config = dict(
    train_examples=39062,
    noise_aug=0.01,
    inner_norm=False,
    patch_size=[4, 4],
    conv_stem=False,
    widths=[96, 192, 384],
    init='torch_default',
    optimizer='soap',
    eps=1e-08,
    max_precond_dim=512,
    adamw_lr_other_params=0.0021,
    warmup_steps=1520,
)
Rows from block 3 of a small sound classifier, named by matrix and row number. Rows with one number belong to one neuron. Each number is 128 + 32 x the weight over its row's rms, rounded and kept within 0 to 255. All counts start at 0.
After each neuron's rows are labels from the 100 clips, of 14848, where the neuron reaches its largest size: "band" is the frequency band that holds the peak. Only what is clearly more common there than usual is listed. The data: synthesized solo parts of chorales (CocoChorales).
# gate: MLP gate (model.blocks.3.mlp.gate.weight, 512x192), inputs 96-191
# fc1: MLP up (model.blocks.3.mlp.fc1.weight, 512x192), inputs 96-191
# fc2: MLP down (model.blocks.3.mlp.fc2.weight, 192x512, transposed), outputs 96-191

gate.115 [102  89 127 142 187 120 158 159 127 188 140 159 142 121  72  88 152 154 138  75 107 163 133  73 179 140 177 115  87 124 136 148 105 199 113 171  63 125 100  76 167 126  97 147 117  67 117 130 140 105 104 112 133  92 131 128  80 113 126 148  78 119 131 175  92 134  89 160 227 131  98 114 163 147 146 107 144 135  92 122 125 131 160 142 133 165 116 114  87 112 134 113  89 112 121 103]
fc1.115 [127 164 103 105 124 159 198 175 112 130 134  95 148 100  56 115 119  88 145  48 157 170 147 114 113 148 119 144  94 130 152 129 115 128 124 120  64  69 123 116 120 119  90 183 145  55 121  91 152 141  84 135 108 134  84 130 205 115 135 170 104 110 125 141 149 106 208 170 125 106 116 127 144  76 159 169 100 150 128 153 146 121 117 153  61 140 151 106 138 136 117 154 116  96 154 134]
fc2.115 [157 133  86  93 101 174  89  61 157 141 131 156 174 137 161 145 134  96 122 124 144 145 138 121 147 143 143  75 143 171 117 151 121  96 143 130 167 169 110 112 103 169  67 131 116  93 121 149 127 119 108 135  99 174 159  77 107  96 116 117 106 111 138 172 167 183 132 117 162 100 205 109 112  92 164 104  67 113 123  90  75 114  75  90 129 133 188 159 147 128 156 132  96 149 127 155]
band: 250 to 500 Hz

gate.94 [103  89 113 184 121 110 153 131 135 121 173 170 139 116 107  97  99 133 108 112  49 132 131  72 111 122 112 162 141 116 100  98  65 177 172 142  85 147 151 190 137  88  95 125 114 127  91 130 104 213 134 118 132 168 152 145 115  94 207  95 146 108 112 124 178 174 128  91 109  93 172 154 113 177  93  78  98 119 133 121 111 123 157  87 145 122  95 122 107 135 136 163 137 174 135 129]
fc1.94 [110 143 118 136  84 149 159 112 168 159 113 107 131 129 141 116 113 113 127 129 115 129 108 118 112 103 162 135 159 111 176 167 149 152 167 109 121 149 105 224  72  81 150  80  51 149 133  97  92 141  75 135 171 103  96  88 152 143 116 109 149 166  69 135 185 136 125 163 135 120 114 138 133 166 127  82 128 144  19 121 163 129 128 124 169  98  92 139  86 124 157 149 161 143 114  85]
fc2.94 [132 131 117 169 100 164 159 117 143 164 139 131 158 104 159 127 143  92 111 122 108 124  99 138  86 105 179 123 171 152 129  86 113 130 142 110 100 125 149 115 142 169 144 159 181  79 104 105  71 141 159  89 164 135 134 111 191 149  67 158 154 128 128 104 132 108 156 113 140 162 121 121  56 111 123  44 182 112 137 151 126 124 123  66 125 167 156  96 167 105  96 183 140 194 147 126]
band: 1000 to 2000 Hz

gate.468 [174  98 117 148 204  66 182 155 130 101 122 128 145 134 161  69 114 112 119 186 130  27  93 226 115 164 137 124 155 118  99 130 153 118 113 117 175 144 142 134 109 174  67 137 173 166 136 155 142 191 167 128 183  95 142 104 157 140  99 154 110 154  73 100 185 119 130 125 162 117  59 134 101 120 145 109 129  96 118 100 115 154 138 143 193 155 128 120 109 154 108 174 158 162 166 188]
fc1.468 [149  83  82 119 139 109 113 184 193 161 164 122 174 121 157 145 126  96 112 174 116 133 101  91 103 124 115 119 173 119 148 110 188 179 111 137  47 136 152 162 115 177 204 117 110  55 150 103 155 129 128 101 102  66  89  97 182 176  83 113 132 153 118 135 124 128 121 156 239 125 153 148 126 172  74 104  97 142 113 158 138 122 109 122 150  82 139 133 124 104  65 146 130 142 142 146]
fc2.468 [116 196 125 145 164 101 125 154 141 108 157  94 170 149 127 111  89 150 134 132 122 136  55 108 143  88  74 150 138 141 180 166 145 108 107 185 116 107  68 147 156  82 107 139  84 135 127  95 135 166 146 112 109 113 141 127 120  90 157 107 143 130 127 140 187 138 105  93  58 106 139 119 134 127 108 112 121  62 112  95 149 200 117 168 128 136  44 146 118 128  95 120 102 133 156 141]
band: 250 to 500 Hz

gate.87 [219 196 134 115  96 145 143 131 147 122 196 162 109  97 100 145  93  47 101 144 104 126 150 135 130 144 143 149 175 110 125 175 106  79 161 108 136  99 153 124 149 114 110 128 125 145  78  75 157 119 181 151 152  63 156 120 162 125 118 118 125 160  93 154 137 162 121 198  97  97 116 174 118 173 116 172 140 147 148 176 108  89 121 124 133 124  94 113 156 136 150 123 161  92 118  92]
fc1.87 [111 122 139 104 124 175 141  80 117 121 143 117 112 146 174 133 118 144 103  93 164 171 119  38 111 141 195 103 109 160 146 155 155 196 108 140 106 142  91 108  98 153 117 166  99 216 124 168 107  69 154 124 180 202 138 123 154 120 141  93 162 128 175  94  91  91 141  95 141 154  56  75 119  90  65 160 160 136 158 124 144  88 116 106 124 159 141 149 146 140 173 119 154 149 148 150]
fc2.87 [118  77 130 154 158 145  91 120 102 185  90  60 136 131 123 127  89 142 178 116 108  57 122  92  65 136 144 136 131 142 126 119 113 170 134  71 118 120 168 151 146 171 102 202 133  72 138  86 155 157 126 134 169 106 110 103  86 148 112 105 148 143 130 115 115 125 150 142  72 128  40 138 107 101 168 160 147 114 131 139  96 136 116 153 155 158  86  73 119 119 175 160 137 133 117 168]
band: 1000 to 2000 Hz

gate.485 [ 67 190 165 137  81 108 225  92 146 143 178 125 104 130  66 141 135 122 108  97 146 142 122 140 160 140 132 127 140 114 150  97 132  70 152 123 166 102 171  90 140 127 101 166 121 151 133 142 189 197 101 167 166 132 155 122 154  73 144  98 150 134 168 146 126 158 130 113 135  98 101 141 110 181 255  99 156 144 132 129 134 115 113  94 149 151 121 128 104 149 120 122 121 124 158 160]
fc1.485 [129 113 115 144 130 131 119 191 179 173 129  68 112 164 127 153 144 134 120  91 132 113 127 111  92 139 132 152  97 146 125  89 161 141 135 211 107 126 142 124 168 125 117  87 137 170 104 122 152 134  57 145 150 102 131  68  95  84 128 124 147 123 144 131  80 114 155 101 147 126 109 145 153 139  90 171 132 149  74 112 145 132  95 101  81 114  42 147 129 142 150 107 130 109 146 237]
fc2.485 [162  82 133 137 169  77  97 178  92 114 160 149 125 119 124 135 159 128 150  94 101 134 149  84 112 107 120 143 118  89 175 177 109 128 159 147  78 120 199 166 105 114 103 155 128 137 123 107  89  91 120 132 175 120 132 123 131 128 152  88 131 194 167 136 182 170 137 104 117 114 100 122 142 150 106 127 122  95 165 110 179 137 147 165 115 109 160 161  84 169 101 139 129 135 142 111]
band: 500 to 1000 Hz

gate.230 [138 117  59 105 151  84  90 147 139 160 115 130 147 120 105 148 138  70  65  83 184 159 126 116 112 116 119  74  97 115 161 139 155  98  73 125 149 150 132 150 110  79 201 152  60 109 108  96 130 170  93 162 132 170 107 110 211 232 142  77 142 172  76 171 112 129 101 135 138 121 160 118 126 137 132  67 183  80 160 119 123  95 177 126 112 117 148 185 145 141 180 161 141 172 101 139]
fc1.230 [ 93  92 126 128 201  68  89 150 134 162  95 152 159 132 100 114 118 134 130 100 189 138 134  92 139 146 151 115 134  92 127 118 233  99  79 176 145 173 174 100 180 112 182  93 122  59  97  58 111 103 130 134 122 200 146 135 165 219 152  78 128 177  85 162  92 142 120 143 112 116 119 128 112 146 126  86 126 114 175 135 135 108 193 130  93 162  97 155 130 109 124 134 151 119 136 107]
fc2.230 [122 162 124 170 121  75 127 103 144 132  46  92 160  84 143 163 112 125 118 124 182 124 145 132 120 189  89  78  93  95 127 134 116 106 166 171  89 127 161 162 168 188 114 167 126  86 113 136 117 135  67 148 120 111 146  80  94 141 138 153 160 117 102  80 116  99 110 111 132 126 126 174  35 138  87 152 107  92 140 114 165 131 181 126 161 165 113  77 148 105 161 124 154 128 136 102]
band: 2000 to 4000 Hz

gate.410 [140 151 123  62  65  73 170 159 142 173 132 156 162 141 118 146  44 112 165 170 116  76 160  93 116  87 130 145 120 145 115 141 138 166 106 110  44 117 159  82 103 152 195 157 101 123 169 139 120  44 115 153 125 184  74 126 148 130 145  99 103 159 130 130 161 205 110 131 125 123 177 125  46 136 134 142 100 128  76 127 140 142  76  81 136 150 145 140  84 113  88 167 195 173 135 130]
fc1.410 [ 96 155 114  95 115 110 112 154 128 113 157 144 117 116 146  69  84 104 146 145 149  36 146 140 103 128 146 122 105 102  75 167 100 147  84 122 111 113 181 162 110 153 198 105  95 106 134 134 132  67 127 169  64 163 107 159  95  75 133 124 136 138 135 147 114 183 139 143 131 119 206 101 143 129  88  86 122  75  65 107 124  76 133  63 124 145 112 125 139 127 133 181 222 129 165 112]
fc2.410 [ 52 179 106 128 135 119 129 123  86 124 147 144  88 178 176 127 108 131 150  90 171 176 161 163 112 122 179 113 155 125 131 109 164 166 111 127  95 119 169  79 121 118 105 159 123  94 171 128  70 118 176 174  97  61  96 113  81 184  95 101 114 160  72 142  96 132 145 155 107 117  99  92 180 143 142 153 157 152 174 143 130 165 155 158  23 182 147 159 135  97  85 171 141 112 110 101]
band: 500 to 1000 Hz

gate.14 [150 118 153 142 170 161 123  96 128 141 132 143  65 114 140  95 118 113 101 107 151  79 113 183  94 109 119 142  90 159  88 157 154 133 121 125 173 134 121 161 129 138 105 149 160 112 138 128 201 158 116 118  61 175 154 136 161  60 145 110 111  73 167 132 186 116 172 138 140  89 103 145 146 102 127  94 112  99 148 122 116 126 155 102 133 111 119  84 140 119 112 105 136 103 125 115]
fc1.14 [131 129 166 116 187  97  70  90 117 132 174 124 112 112 139 104 122 143 132 130 132 140 124 116 160 138 145 149 112 132 106 130 118 139 139  81 162 153 176 123 167 154 182 126 189  78  90 178 130  77 137  57 107 141 143 144 150 150  99  92 105 130 142 111 154 124 138 110 166 122 148 137 107  90 137 140 158  87 100  94 136 137 166 126 118 123 153 111 152  70 126 157  93 173 200 136]
fc2.14 [ 93 119 158 127 113 104 117  92 159 100 127 103  88 170 125 127 129  99 107 130 121  90 162 111 106  92 174 165 141 154 142 111 139 139 111  76 126 116 151 133 157  89 116 117  88 101 166 169  98 158 102 125 119  98 138  80  87 131 132 146  94 104 135 157 157 111 153 116  88 199 129 131  76 118 104 161 111  42 121 193 204 180 203 172 127 131 121 142 144 164 154  57 149 158 101 103]
band: 500 to 1000 Hz

gate.296 [171  88 148 162 122 118 115 116 128 132 152 141  60 100 203 102 117 144 134 143 159  91  76 111 110 127 125 144 180 184 159 123 159 160 118 144 163 110 176 162  76 146 102  86 154 144 130 141 131  79 120 137 130 119 135 109  87 123 184 197 134 160  88 182 116 126 140  85 156 166 110  44 165 177 103 125 126 127 118  63 141  87 116  96 191 175 162 165 137 122 142 150 183 180 128 156]
fc1.296 [113 142 163 168 136 133 167  83 162 107 137 148 136 114 147  65 104 165 112 169 125 107 127 110 142 133 101  97 166 119 147 119 156 169 117 143 115  83  98 171 129 143 125 106  39 102 109 176 121  74  95 149  64 137  88 111 113  81 162 119 168 137  93 147 117  99 147 154  56  93 142 127 114 159 131 170 141 148 106 121 127 148 133 100 189 116 157 129 159 160 130 126 142 174  86 123]
fc2.296 [162 151 118 113 145 160  69  95 120 143 148 145 162  86 159 143 103 165 142 104 106 165 117 137  94 120  83 111 172 158  81 161 130 120 141 156 141 131  68 131 130 175  81 181 119 130 129 122 101 119 157  99 180 128 144 124 150  61 123 139  56  99 112 167 191 131 140 139 171 141 167 135 107 164 130 147 182  85 174 207 158 127 140  91 140 162  89 188 121 161 118  96 118 144 117  80]
band: 0 to 250 Hz

gate.146 [121 172 132 156 126 116 117  93 114 127 121 126 130 140 144 133 115 157 165 114 109 142 115 125 137 156 119 117 108 125  58 107 133 115 156 134 147  39 188 137 188 117 178 125 127  62 153 170 146 129  97 125  75 168 111 139 113 117 116 184 158 184 230 140 138 139 127 205 130 143 142 174 141  73  70 113 168 140 115 139 117  87 103 122 130 131  89 113 177 102 159 118 156  87 150 110]
fc1.146 [108 173 143 151 123 115 132 110 123  67  96 174 125 178 147 102 124 146 152 144 163 136  92  34 145 104 140 139  94  93  96 135 176  87 120 126 134 132 189 121 112  82 134  81 114 150 158 165 106 121  97 109  98 196 121 111 130 165 104 150 151 148 122 135 138 113  90 127 162 142  97 136 146 163  89 101 173 152 122 132 137 141 176 157 173 117 174 119 125  58 146  98 225  61 144 119]
fc2.146 [142  96 129 164 158 112 177 194 175 143  71 162 114 121 139 147 113 160 163  97 188 122 117 103 168 138 107 144 142 143 189 123 152  88  76 120 116 165 146  41 110  85 135 125  91  86 149 123 186 134 162 140 166 139 148 115  59 160 102 144  83 160 115  94 161 126 124 165 129  96 114  99 103 100 132 163 145  68 160 141 129 146 132  92 137 101 114  98 155 119 173 150 134 137 120 156]
band: 500 to 1000 Hz

gate.424 [ 99 121 125 162 218 147 157 118 105 138 104 134 145 123 151 125 194 124 126 194 201 123 146  93 130 136 168 172 162 158 116 198 137 124 150 112 176  99 149  75 113 152  94 136 115  97 124 137 129 124  80 102 145 119 166 150 191 154 130  85 110 127 126 124 112 127  97 126  90 106  61 133  85  86 121 125  81 175 106 166 137 156 156 124 156 152 167 140 128  96 173 124  93  72 138 179]
fc1.424 [133 166 107 105 119 132  98 112  41 106 179 112 182 102 124 103 110 113 112  87 132 109  93 161 109 123  92  88  91  88  76 143 125 102 133 131 117 147 131 154 145 151 188 153 131 118 115 121 142 148 103  69 128 117 152 148  89 133 108 173 102 139 146 121 146 138 152 124 154  46 178 141 215 134 147 116 193  79 205  69 159  60 154 106 131 129 132 112 137 113 119 138 213 176  96  85]
fc2.424 [135 155 145 149 145 160 139 141 126 160 123 173 163 147 108 110  95 102 149  81 138 124 177 202 125 143  94 121 101 130 209  70 127  89 113 147 142 125 112 119 129 116 133  73 129 137  85 104 103 107 143 111 104 106 145 152 172 109 106 157  70 135 151 140 173 156 141 140  88 142 160 108 131  80 121 121 106 168 108 122 169 145 167 148 152 144 209 157 106 159 179  50 142 116 146 125]
band: 1000 to 2000 Hz

gate.418 [130 171 113 101 101  91 136 120 176 195 154 128  66 123 127 134 109 172 103 110 185 153 124  68 170 100 143 103  87  97 159 147 120  48 154 139  98 152 133 119 115  96 108 106 124 110 118 116 105  20 135 122 188 176 134  99 157 134  95 114  79 152  65 148 122 135 110 144 139 112  62  55 169 161 142 105 145 160 175 132 141  86 109 143 147 122 141 139 159 119 146 130 101 134 113  96]
fc1.418 [150 105 106 104 144 131  93  76  80  79 148 104  90 185 112 159 136  96 123 128  78 121 140 137 134 146 132  95 118 136  82 161 141 158 124 105 150  49 154 141 145  62 127 141  94 146 112 137 130  91 182 192 104  77 155  81 166 182 135  71  84 114 215 100 174 146 144 124  53  73 104  96 127 151 136 131  69 106  90 117 152 192 110 120  92  78  69 124 135 148 151 130  48 133 141 135]
fc2.418 [112 169 128 128 166 154  65 183 107  74 103 111 142 101 126 116 164 146 136 118 137  89  96 119  80 180 155 192  84 121 108 122  98 156 118 116 105 125  94 125 163 166  63 169  71 108 160 125 205 147 105 154 123 160 119 130 101 163 183 233  88 174 135 138 142  86  96 169 112 116 105 111 111  53 123 146 126 152 106 136 108 107  80 137 158 114 108 154  71 193 162 187 130 169 141  66]
band: 1000 to 2000 Hz

gate.44 [152 138 152 138 182 122 159  81 169  72 134 160 116 167 168  94 152 123 154 127  75  78 161 109 128 151 156 135  58 107 113 136 135 106 202 166  64  66 117 118 131 145 143 117  38 138  98 149 158 141 125 147 124 178 182 120 104 125 143 167 158 108 156  89 140 171 189 154 127  99  92 112  64  81 134 130  79 128 154 154 168 106 167 144 119 167  83 142 131 114 126 131 171  88 164 131]
fc1.44 [130 101 175  83 179 107  81 117 128 154 144 116 123 204 127  75 128 100  88 129 117 139 139 122 123 154 125 152  99 102 187 167  96  95 140 126 135 138  62 196 147 102 139 125 113 104 139 109 110  73 105 105  82 131 101  93 101  85 120 112 127 166 147 123 103 138 155 146 122  86  93 168 166 182 101 132 165 129 175 119 102 113 124 119 138  53 143 132 158 116 137 179 146 181 144 184]
fc2.44 [142  89  70 115  60  99 103 104 130 161 132 130 139 125  77  90 102 136 113 156  87  97 186  91 144 113  90  93 192  97 115 101 125 125 139 141 192 123 167  86 115 142 125 123 168 153 126 122 119 178 126 143 159 129 112 195  85 158 150 109 100 168 139 127 142 107 155 144 112 118 150 153 151  93 151  74  87  89 154  93 112  82 136 122 131 107  99  85 138 159 138 159 129 130  92 135]
band: 500 to 1000 Hz

gate.283 [ 58 150 127 174 104 187 141 160 198 102 135 116 169 140 182 119 183 127 134 163  95 120 150 147 154 123 114 116  99 118  85  97 141 110  96  95 139  99 151 129  69 150 134 126  89 162  96 133 151 145 143  88 172 127 163 154 150 156 156  77 100 151 119 133  92 155 106  92  84 169 126  88 139  96 154  83 140 116 131 133  40 153 115 124  76 124 120 126 123 183 182 132 157 100  66 149]
fc1.283 [ 96 154 139 123 117 121 150 127 152 121 151  88 141 149 171 102 142 126  67 152  96 155  73  61 117 102 109  99 143  89 111 141 166 124 104 142 107  70 118 132 106 116  44 211 128 181  60 159 123 113 117 137 125 157 185 186  43 127 150 126  84 137  95 115 144 168 145 100 138 172 146 115 101 116 178  82 130 121 100 153 116 142 122 109 104 164 144  91 161 174 137 130 200 151 139 196]
fc2.283 [122 103 152 102 166  92  96 157 189 107 140 157 123  60 173 135 125  92 142 144 113 145 164  61 120 122 106  70 107 101 185 108 139 148  95 139  91 163 181 153 134 111  99 144 114 108 112 123  93  66  72 151  96  76 122 137  35 137 135  77 139 117  88 191 137 120 109 117 161  78 115 108 157 141 125  82  71  96 172  92 133 113 172 128 169 116 154 119 112  20 100  72 195 131 128 106]
band: 1000 to 2000 Hz

gate.84 [165 155 116 172 139 151 171 153 162 133 161 123  88 164 102 124 161  67 115 174 102 218  76 151 139 184  66  76 132 118 126  94 117 162 128 109  93 146 178  84 157 140 151  87 157  90 119  75  89 147 106 113 119 145 154 122 115 216 121 109 120  96  96 132 107  77 130 127 159  53 141 112 136 170  83 105 154 173 163 129 137 105 121 147 175 147 165 129 102 147 103 144  96  97 178 142]
fc1.84 [134  90 155 110 116 158  76 126 109  69 128 150 110 180 159 116 131 175 180 173 182 145 124 112 172 133 202  89  57 136 132 139  72 128 154 160 168 108  76 174 139  49 111  94 143 129 144 122 130 189 113 136  69 131 133 140 114  93 159 139 130 146 141 138 153 120 189 173 156 116 172 151 149  93  95 137  98 155  67 131 136 133 158 111 162 108 143 168  95 122 114 149 143 173 140 134]
fc2.84 [ 90 123 103 189  91 136 132 144  87 159  77 132 158 102 112  85 154 131 140  83 137 159 145 167 152 136 196 123  87 153 152 111 130 124 163 130 139 153  76 133  39 132 142 113 134 118 166 110 105 140 120 148 131  87 135 134 165  77 120  91 177 135 118 128  85 166 117 143 127 182 170 142 149 146  98 132  98 173 150 226 110 154  59  84 148  91 108 120 164 144 138 141 166  97 110 146]
band: 0 to 250 Hz

gate.314 [182  64 125 138 140 132 140 176  41  35  68 106 141 105 119 108  82 130  61 153 105  97 194 179 141 101 133 161 138 193 119 134 129 137 148 117 153 118 131 123 115 150  82 129 117  89 139 151 102 101 163 158 112 164 153 142 113 121 105 138 167 167 203 111 150  98 102 113 158 167 107 121  75 137 101 146 128 127 188 161 110 202 147 107 146 174  45 180 102 136 131 137 179 106 175 112]
fc1.314 [152  54 126 158 162 130 133 122 129 124 118 162 117 111  71 150 105 195 114 105  92 119 115 167 105 137 135  90 150 112  95  95 121 100 152 118 118 188  92  87 144 166 131 170 169 117 115 128 110 133 134 170 208 148 129 179  63  65 134 146 121 131 202 114 129  51 174 115 196 108 147 166 133 150 112 157 152 143 182 145 167 177 170 115 102 136  68 140 114 143 131 134 163  83  81 120]
fc2.314 [130 123 133  81 137  67 160 137 156 118 105 112 159 145  94 132 101 133 110 118 134 138 122 116 148 159 198 129 133 109 114 140 189 116  80 172 131 107 109 137 102  79  90  82  81 113 115 155 137 154 130 130 114 181 123 114 121 119 107 146 136 127 159  96 111  85 151  90 121 102  67 122 119 134  86 157 123 113 144 135  95 107 110 101 119 119  41  91 153 183  86 169 108 131 106 164]
band: 500 to 1000 Hz

gate.502 [189 160 126 124 168  95 117 173  71 157 111 121 101 150 170 154 145 169 129 173 101 153 131 140 182 103 108  92 161 150 120 138 121  69 186  94 148  93 181 120 152  85 108 108 157 121 115  73  96 157 109 100  99  94 104 170 206 151  94 136  97 181  73 131 156 129 130 161 126  97 195 151  80  91 149 164 118 171 122 176 149 148  71 128  96 144 100 103 127 129 197 107 117  79 104 118]
fc1.502 [157 152 118 131 116 110 111 121 112 124 109 100  90 119 130 105 130 102 143  71 181 139 158 136 118 101 145  98 124 117 124 156 162 102  47 108 100  90 117 167 171 123 208 132 106 115 119 197 117  61 120 135 126 127   9 159 138 108 137 119 109 127  57 115 118  67  95  94 135 136 149  94  93  97 140 132 154 138 124  98 109 168 207  55 113 112 194 125 173 141 148 135  85 191 150 134]
fc2.502 [184  73 142 107 117 122 101  78 154 114 166 105 121 107 146 145 134 155 156 161  59 113  99  86 128  95 104 158  54 105 177 125  78 129 124 132 142 101 149 195  94 147  88 124 121 138  85  76 132 118 194 134 199 157 124 175  79 117 128 156  92 106 116 136 151 119 147 134 130 129 193 112  85 108 142  71 106 121 162  99 103 123 158  82 132 116 121 126 126 197 117 149 130 184 150  78]
band: 500 to 1000 Hz; 1000 to 2000 Hz

gate.151 [103 122 104 147  99 123 120 137  71 170 163 112 143 163 112 111 160  99 178 103 132 104 184 152 118 112 134 127 113 121 106 174  61 141 118  82 106 225 155  92 112 145  39  80  75 129 118 127 149 125 123 157 127 103 171 124 182 152 166 130  90 124 155  73 137 162 131 134 187 114 127 124 136  95 171 131  74 117 138 117 119 116 177 123 120 131 154 128 149  93 114 114 170 156  69 142]
fc1.151 [188  34 118 118 160 149 140 123 150 102  66  70 145  70 104 158 145 120  79 131 120 141 104 114 155 108 162 142 181 107 191 163 152 182 104 160 117 140 103 138 112 169 150 187 132  98 105 140 178 103 147  81 165  96 148 102 125 154 122 185 136 141 147  78 185 163 189 140 157 174 160 120 136 114 137  93 115 100 166 131 116 107 104 170 134  49 162 175 100  92 135 138 163 130 134 164]
fc2.151 [130 138  80 189 132 117 147 107  92 157 103 144 129 117  62  82  79 100 124  62  99  76 100  92 120  70 102  67 146 145 124 135 168 189 131 104 134  80 135 115 128 133 144 127  75 125 120 123 109 122 137 120 153 138 147  84  89 115 146  16  84 148 193 121 157 137 114 135 162  85 139 103  95 144 185 124  88 121 102  99  86  91 145 167  73 146 147 126 120 192 160 128  99 123 129 133]
band: 0 to 250 Hz

gate.30 [133 220 119 147  94 119 143 188  84  54  98 127 166  83 155 127 124 134 142 127 187 138 105 110 119 112 122 153 100 142 133 166 110 130  88 120 141  73 121  75 132 188 149  78 152 118 123 117  70  97 157 108 143 104  64 136 166 171  59  79 152 104 125 114 116 117  92 141 130 192  90 163  71  67 120 117 136 153  73 148 120 169 161  69 150 120 173 158 142  99 116 135 132 188 121 151]
fc1.30 [ 90 119  94 155 158 157 158 127  47 115  68 100  92  86 144 187 188 107 143 193 142 127 122 122 107 144  59 146  74  82 121 151 179  96  76 121 144 106 133 141 110 222  90 158  88 155 140 145 141 146 136  96 116 115  93 147 131 189  60 161 163  78 126 109 167 122  95 140 117 193  70 194 161 122 102 102 141 117 104 142 107 128 101  66  80 117 100 131 115 106 103 113 189 177  88 154]
fc2.30 [ 72  97 115 144 189 146 162 157  89 103  68 130 148 183 105  98 115 134 110 110 237 167 133 139 146  79 137 134 130 194  74 136 132 131  84 136  91 105  83 109 201  74  76 104  98 146 144  99 106  94  85 126 111 134 107 120  95 137 149 157 133 121 159 198 116 114 144 158 177 122 101 173  69 137 147  76 144 155 159 122  95  93  98 114 109 159 184  96 115 102 105 166 145 137 164 131]
band: 1000 to 2000 Hz

gate.237 [190 101 163  81 116 242 140 110 170 120 142 192 113 166  62 124 149  91  94 169 146 178 106  89 115 115 104 115  94 132 158 106 142 126 159 123 148  89 102 144 122 112 154 130 124  97 173 152  96 169  80 131 113 102 123 126 202 107 167  99 141 110 123 164 147  93 125 130 138 154 136 154 110  94 170 140 102 119 139 156 118 175 153 125 153  70 137 124  99  96 105 125 125 174 143 149]
fc1.237 [140 141 146  86 159 116 158 119 163 127 183 121 148 121 157 124 175 134 127 100 124  97 130 124 135  97 104 175 159 132  93  71 120 139  72  88 183  92  83 158  73  78 190 174 102 158  87 176 115 149 139 197 114 129 116 116 135  76 149 139  88 142  78 144 182 133 167  80 221 163 142 169 138 101 140 171 146 114 192 121 124 124 165 149 156 161 186 163 202 122 113 143 104 144  96 121]
fc2.237 [126 147 130 113 182 171 183 100  67 103 127 158 176 152 113 114 105 109 140  83 148 113 168  78 141 131  96 145 157 133  41 127 160 116 165 142 142 121 179 160 169 146 115 163 130 120 101 185 137 104  84 119 138 179 152 113 112 110 104 175 157 131 122 133 148 124 145  90 178  90 162 113 116  88 180 118  82  83 162 144 107 129 125 139 139  90 136  93 132  85  89 115 163 100 136 119]
band: 0 to 250 Hz

gate.25 [153 145 113 173 173 113 166  89 157  86  86 158 133  91 142 178  95 174 118 146 123 155 135 117 121  56 118  90 160 110 202 209 144  59 101 128 129 175 175  87 118 147 136 176 103  96 103 115 146 107 144 111 127 146  65  76 110 120  94 172 164  71  78 117 145  86 122  50 121 146 111 127 119 151 137 136 138  86 107 110 105 104 120 128 173 128 120  70 114 120 134 123  56 178  96 170]
fc1.25 [125  95  80 156 101 139  52 152  93  98 122 152 103 171 100 116 166 151 124 117 160 157 128 123 138 138 163 154 167 104 134  57 131 166 160 123 113  92 132 149  96  56 140 129 118 188 139 129 142 158 108 132 124 119 191 153 146 181 130 168  97 129 197  85 140 119 172 212 165  76 146 160 110 145 154 111 187 169 103 166 132 150  91 139  55 158 145 165 110  78 133 117 193 126 129 117]
fc2.25 [164 127  55 131 139 200 142 127 179  86 105 118  77 107 129  66  69 125 109  65 103 121  83 108 122 202 113  61  84 204 158  83 138 127 154 140 124 181 127 121 118 168 111 142 105 125 100 100 143 150 153  89 151 114 147 146 102 137 128 139 144 145 255 128 127 143 113  78 125 101 101  82 103 128 159 129 150 156  65 147 168 113  61 138 159 110 142 136 122 125 132  88  82 120  97 172]
band: 1000 to 2000 Hz

gate.245 [147 138  91 131 109 147 141 107 138 147  20  94 111 107 107 146 146 114 154 122 163 156 142 139 138 141 171  39  79 116 153 164 137 117 169 151 148  87 124 141 106 115 210 123 194 102 135 158  86  71 120 121 155  85  82 153 123 122 162  92 167 153  84 149 104 120 172  96 115 110 129  46 192 134  85 114 165 102 123 146 158 111 106  96 167 139 115 182 127 130 149 104 132 114 119 118]
fc1.245 [110 106 119  81 115 160 104 102 109 122 145 158  95 143 129 158 149  77 165 136 153 170 109 144 142 120 124   9  87 119 160 160  73 111 134 180 167 151 154 135 115 138 156 123 189 154 146 103 118 185 114 179 134 135 114  63 138 121 131 146  75 141 104 163 134  51 141 116 117 115 118 120 170 165 187 150 151  90 128 119 173 181 135  96 130 142 135 124 141 149 132 145 151 107 156 153]
fc2.245 [137 172 109 199 130 157  52 169 104 102  74  69  58 102 125 115 193 151 129 167 194 140 182  87  99 107 118 169  76 105 124 151 140 114 201 156 139 103 125 140 112 123  78  91 134 130 187  91  84 119  92 141  63 153 132 118 176 130 125 114 134 136  85 166  90 157 164 117 136 133  70 115 121 155 118 108 110 157 171 230 123  81  89 156 135 132 140 159 168 160 128 164 118 120 123 117]
band: 2000 to 4000 Hz; 1000 to 2000 Hz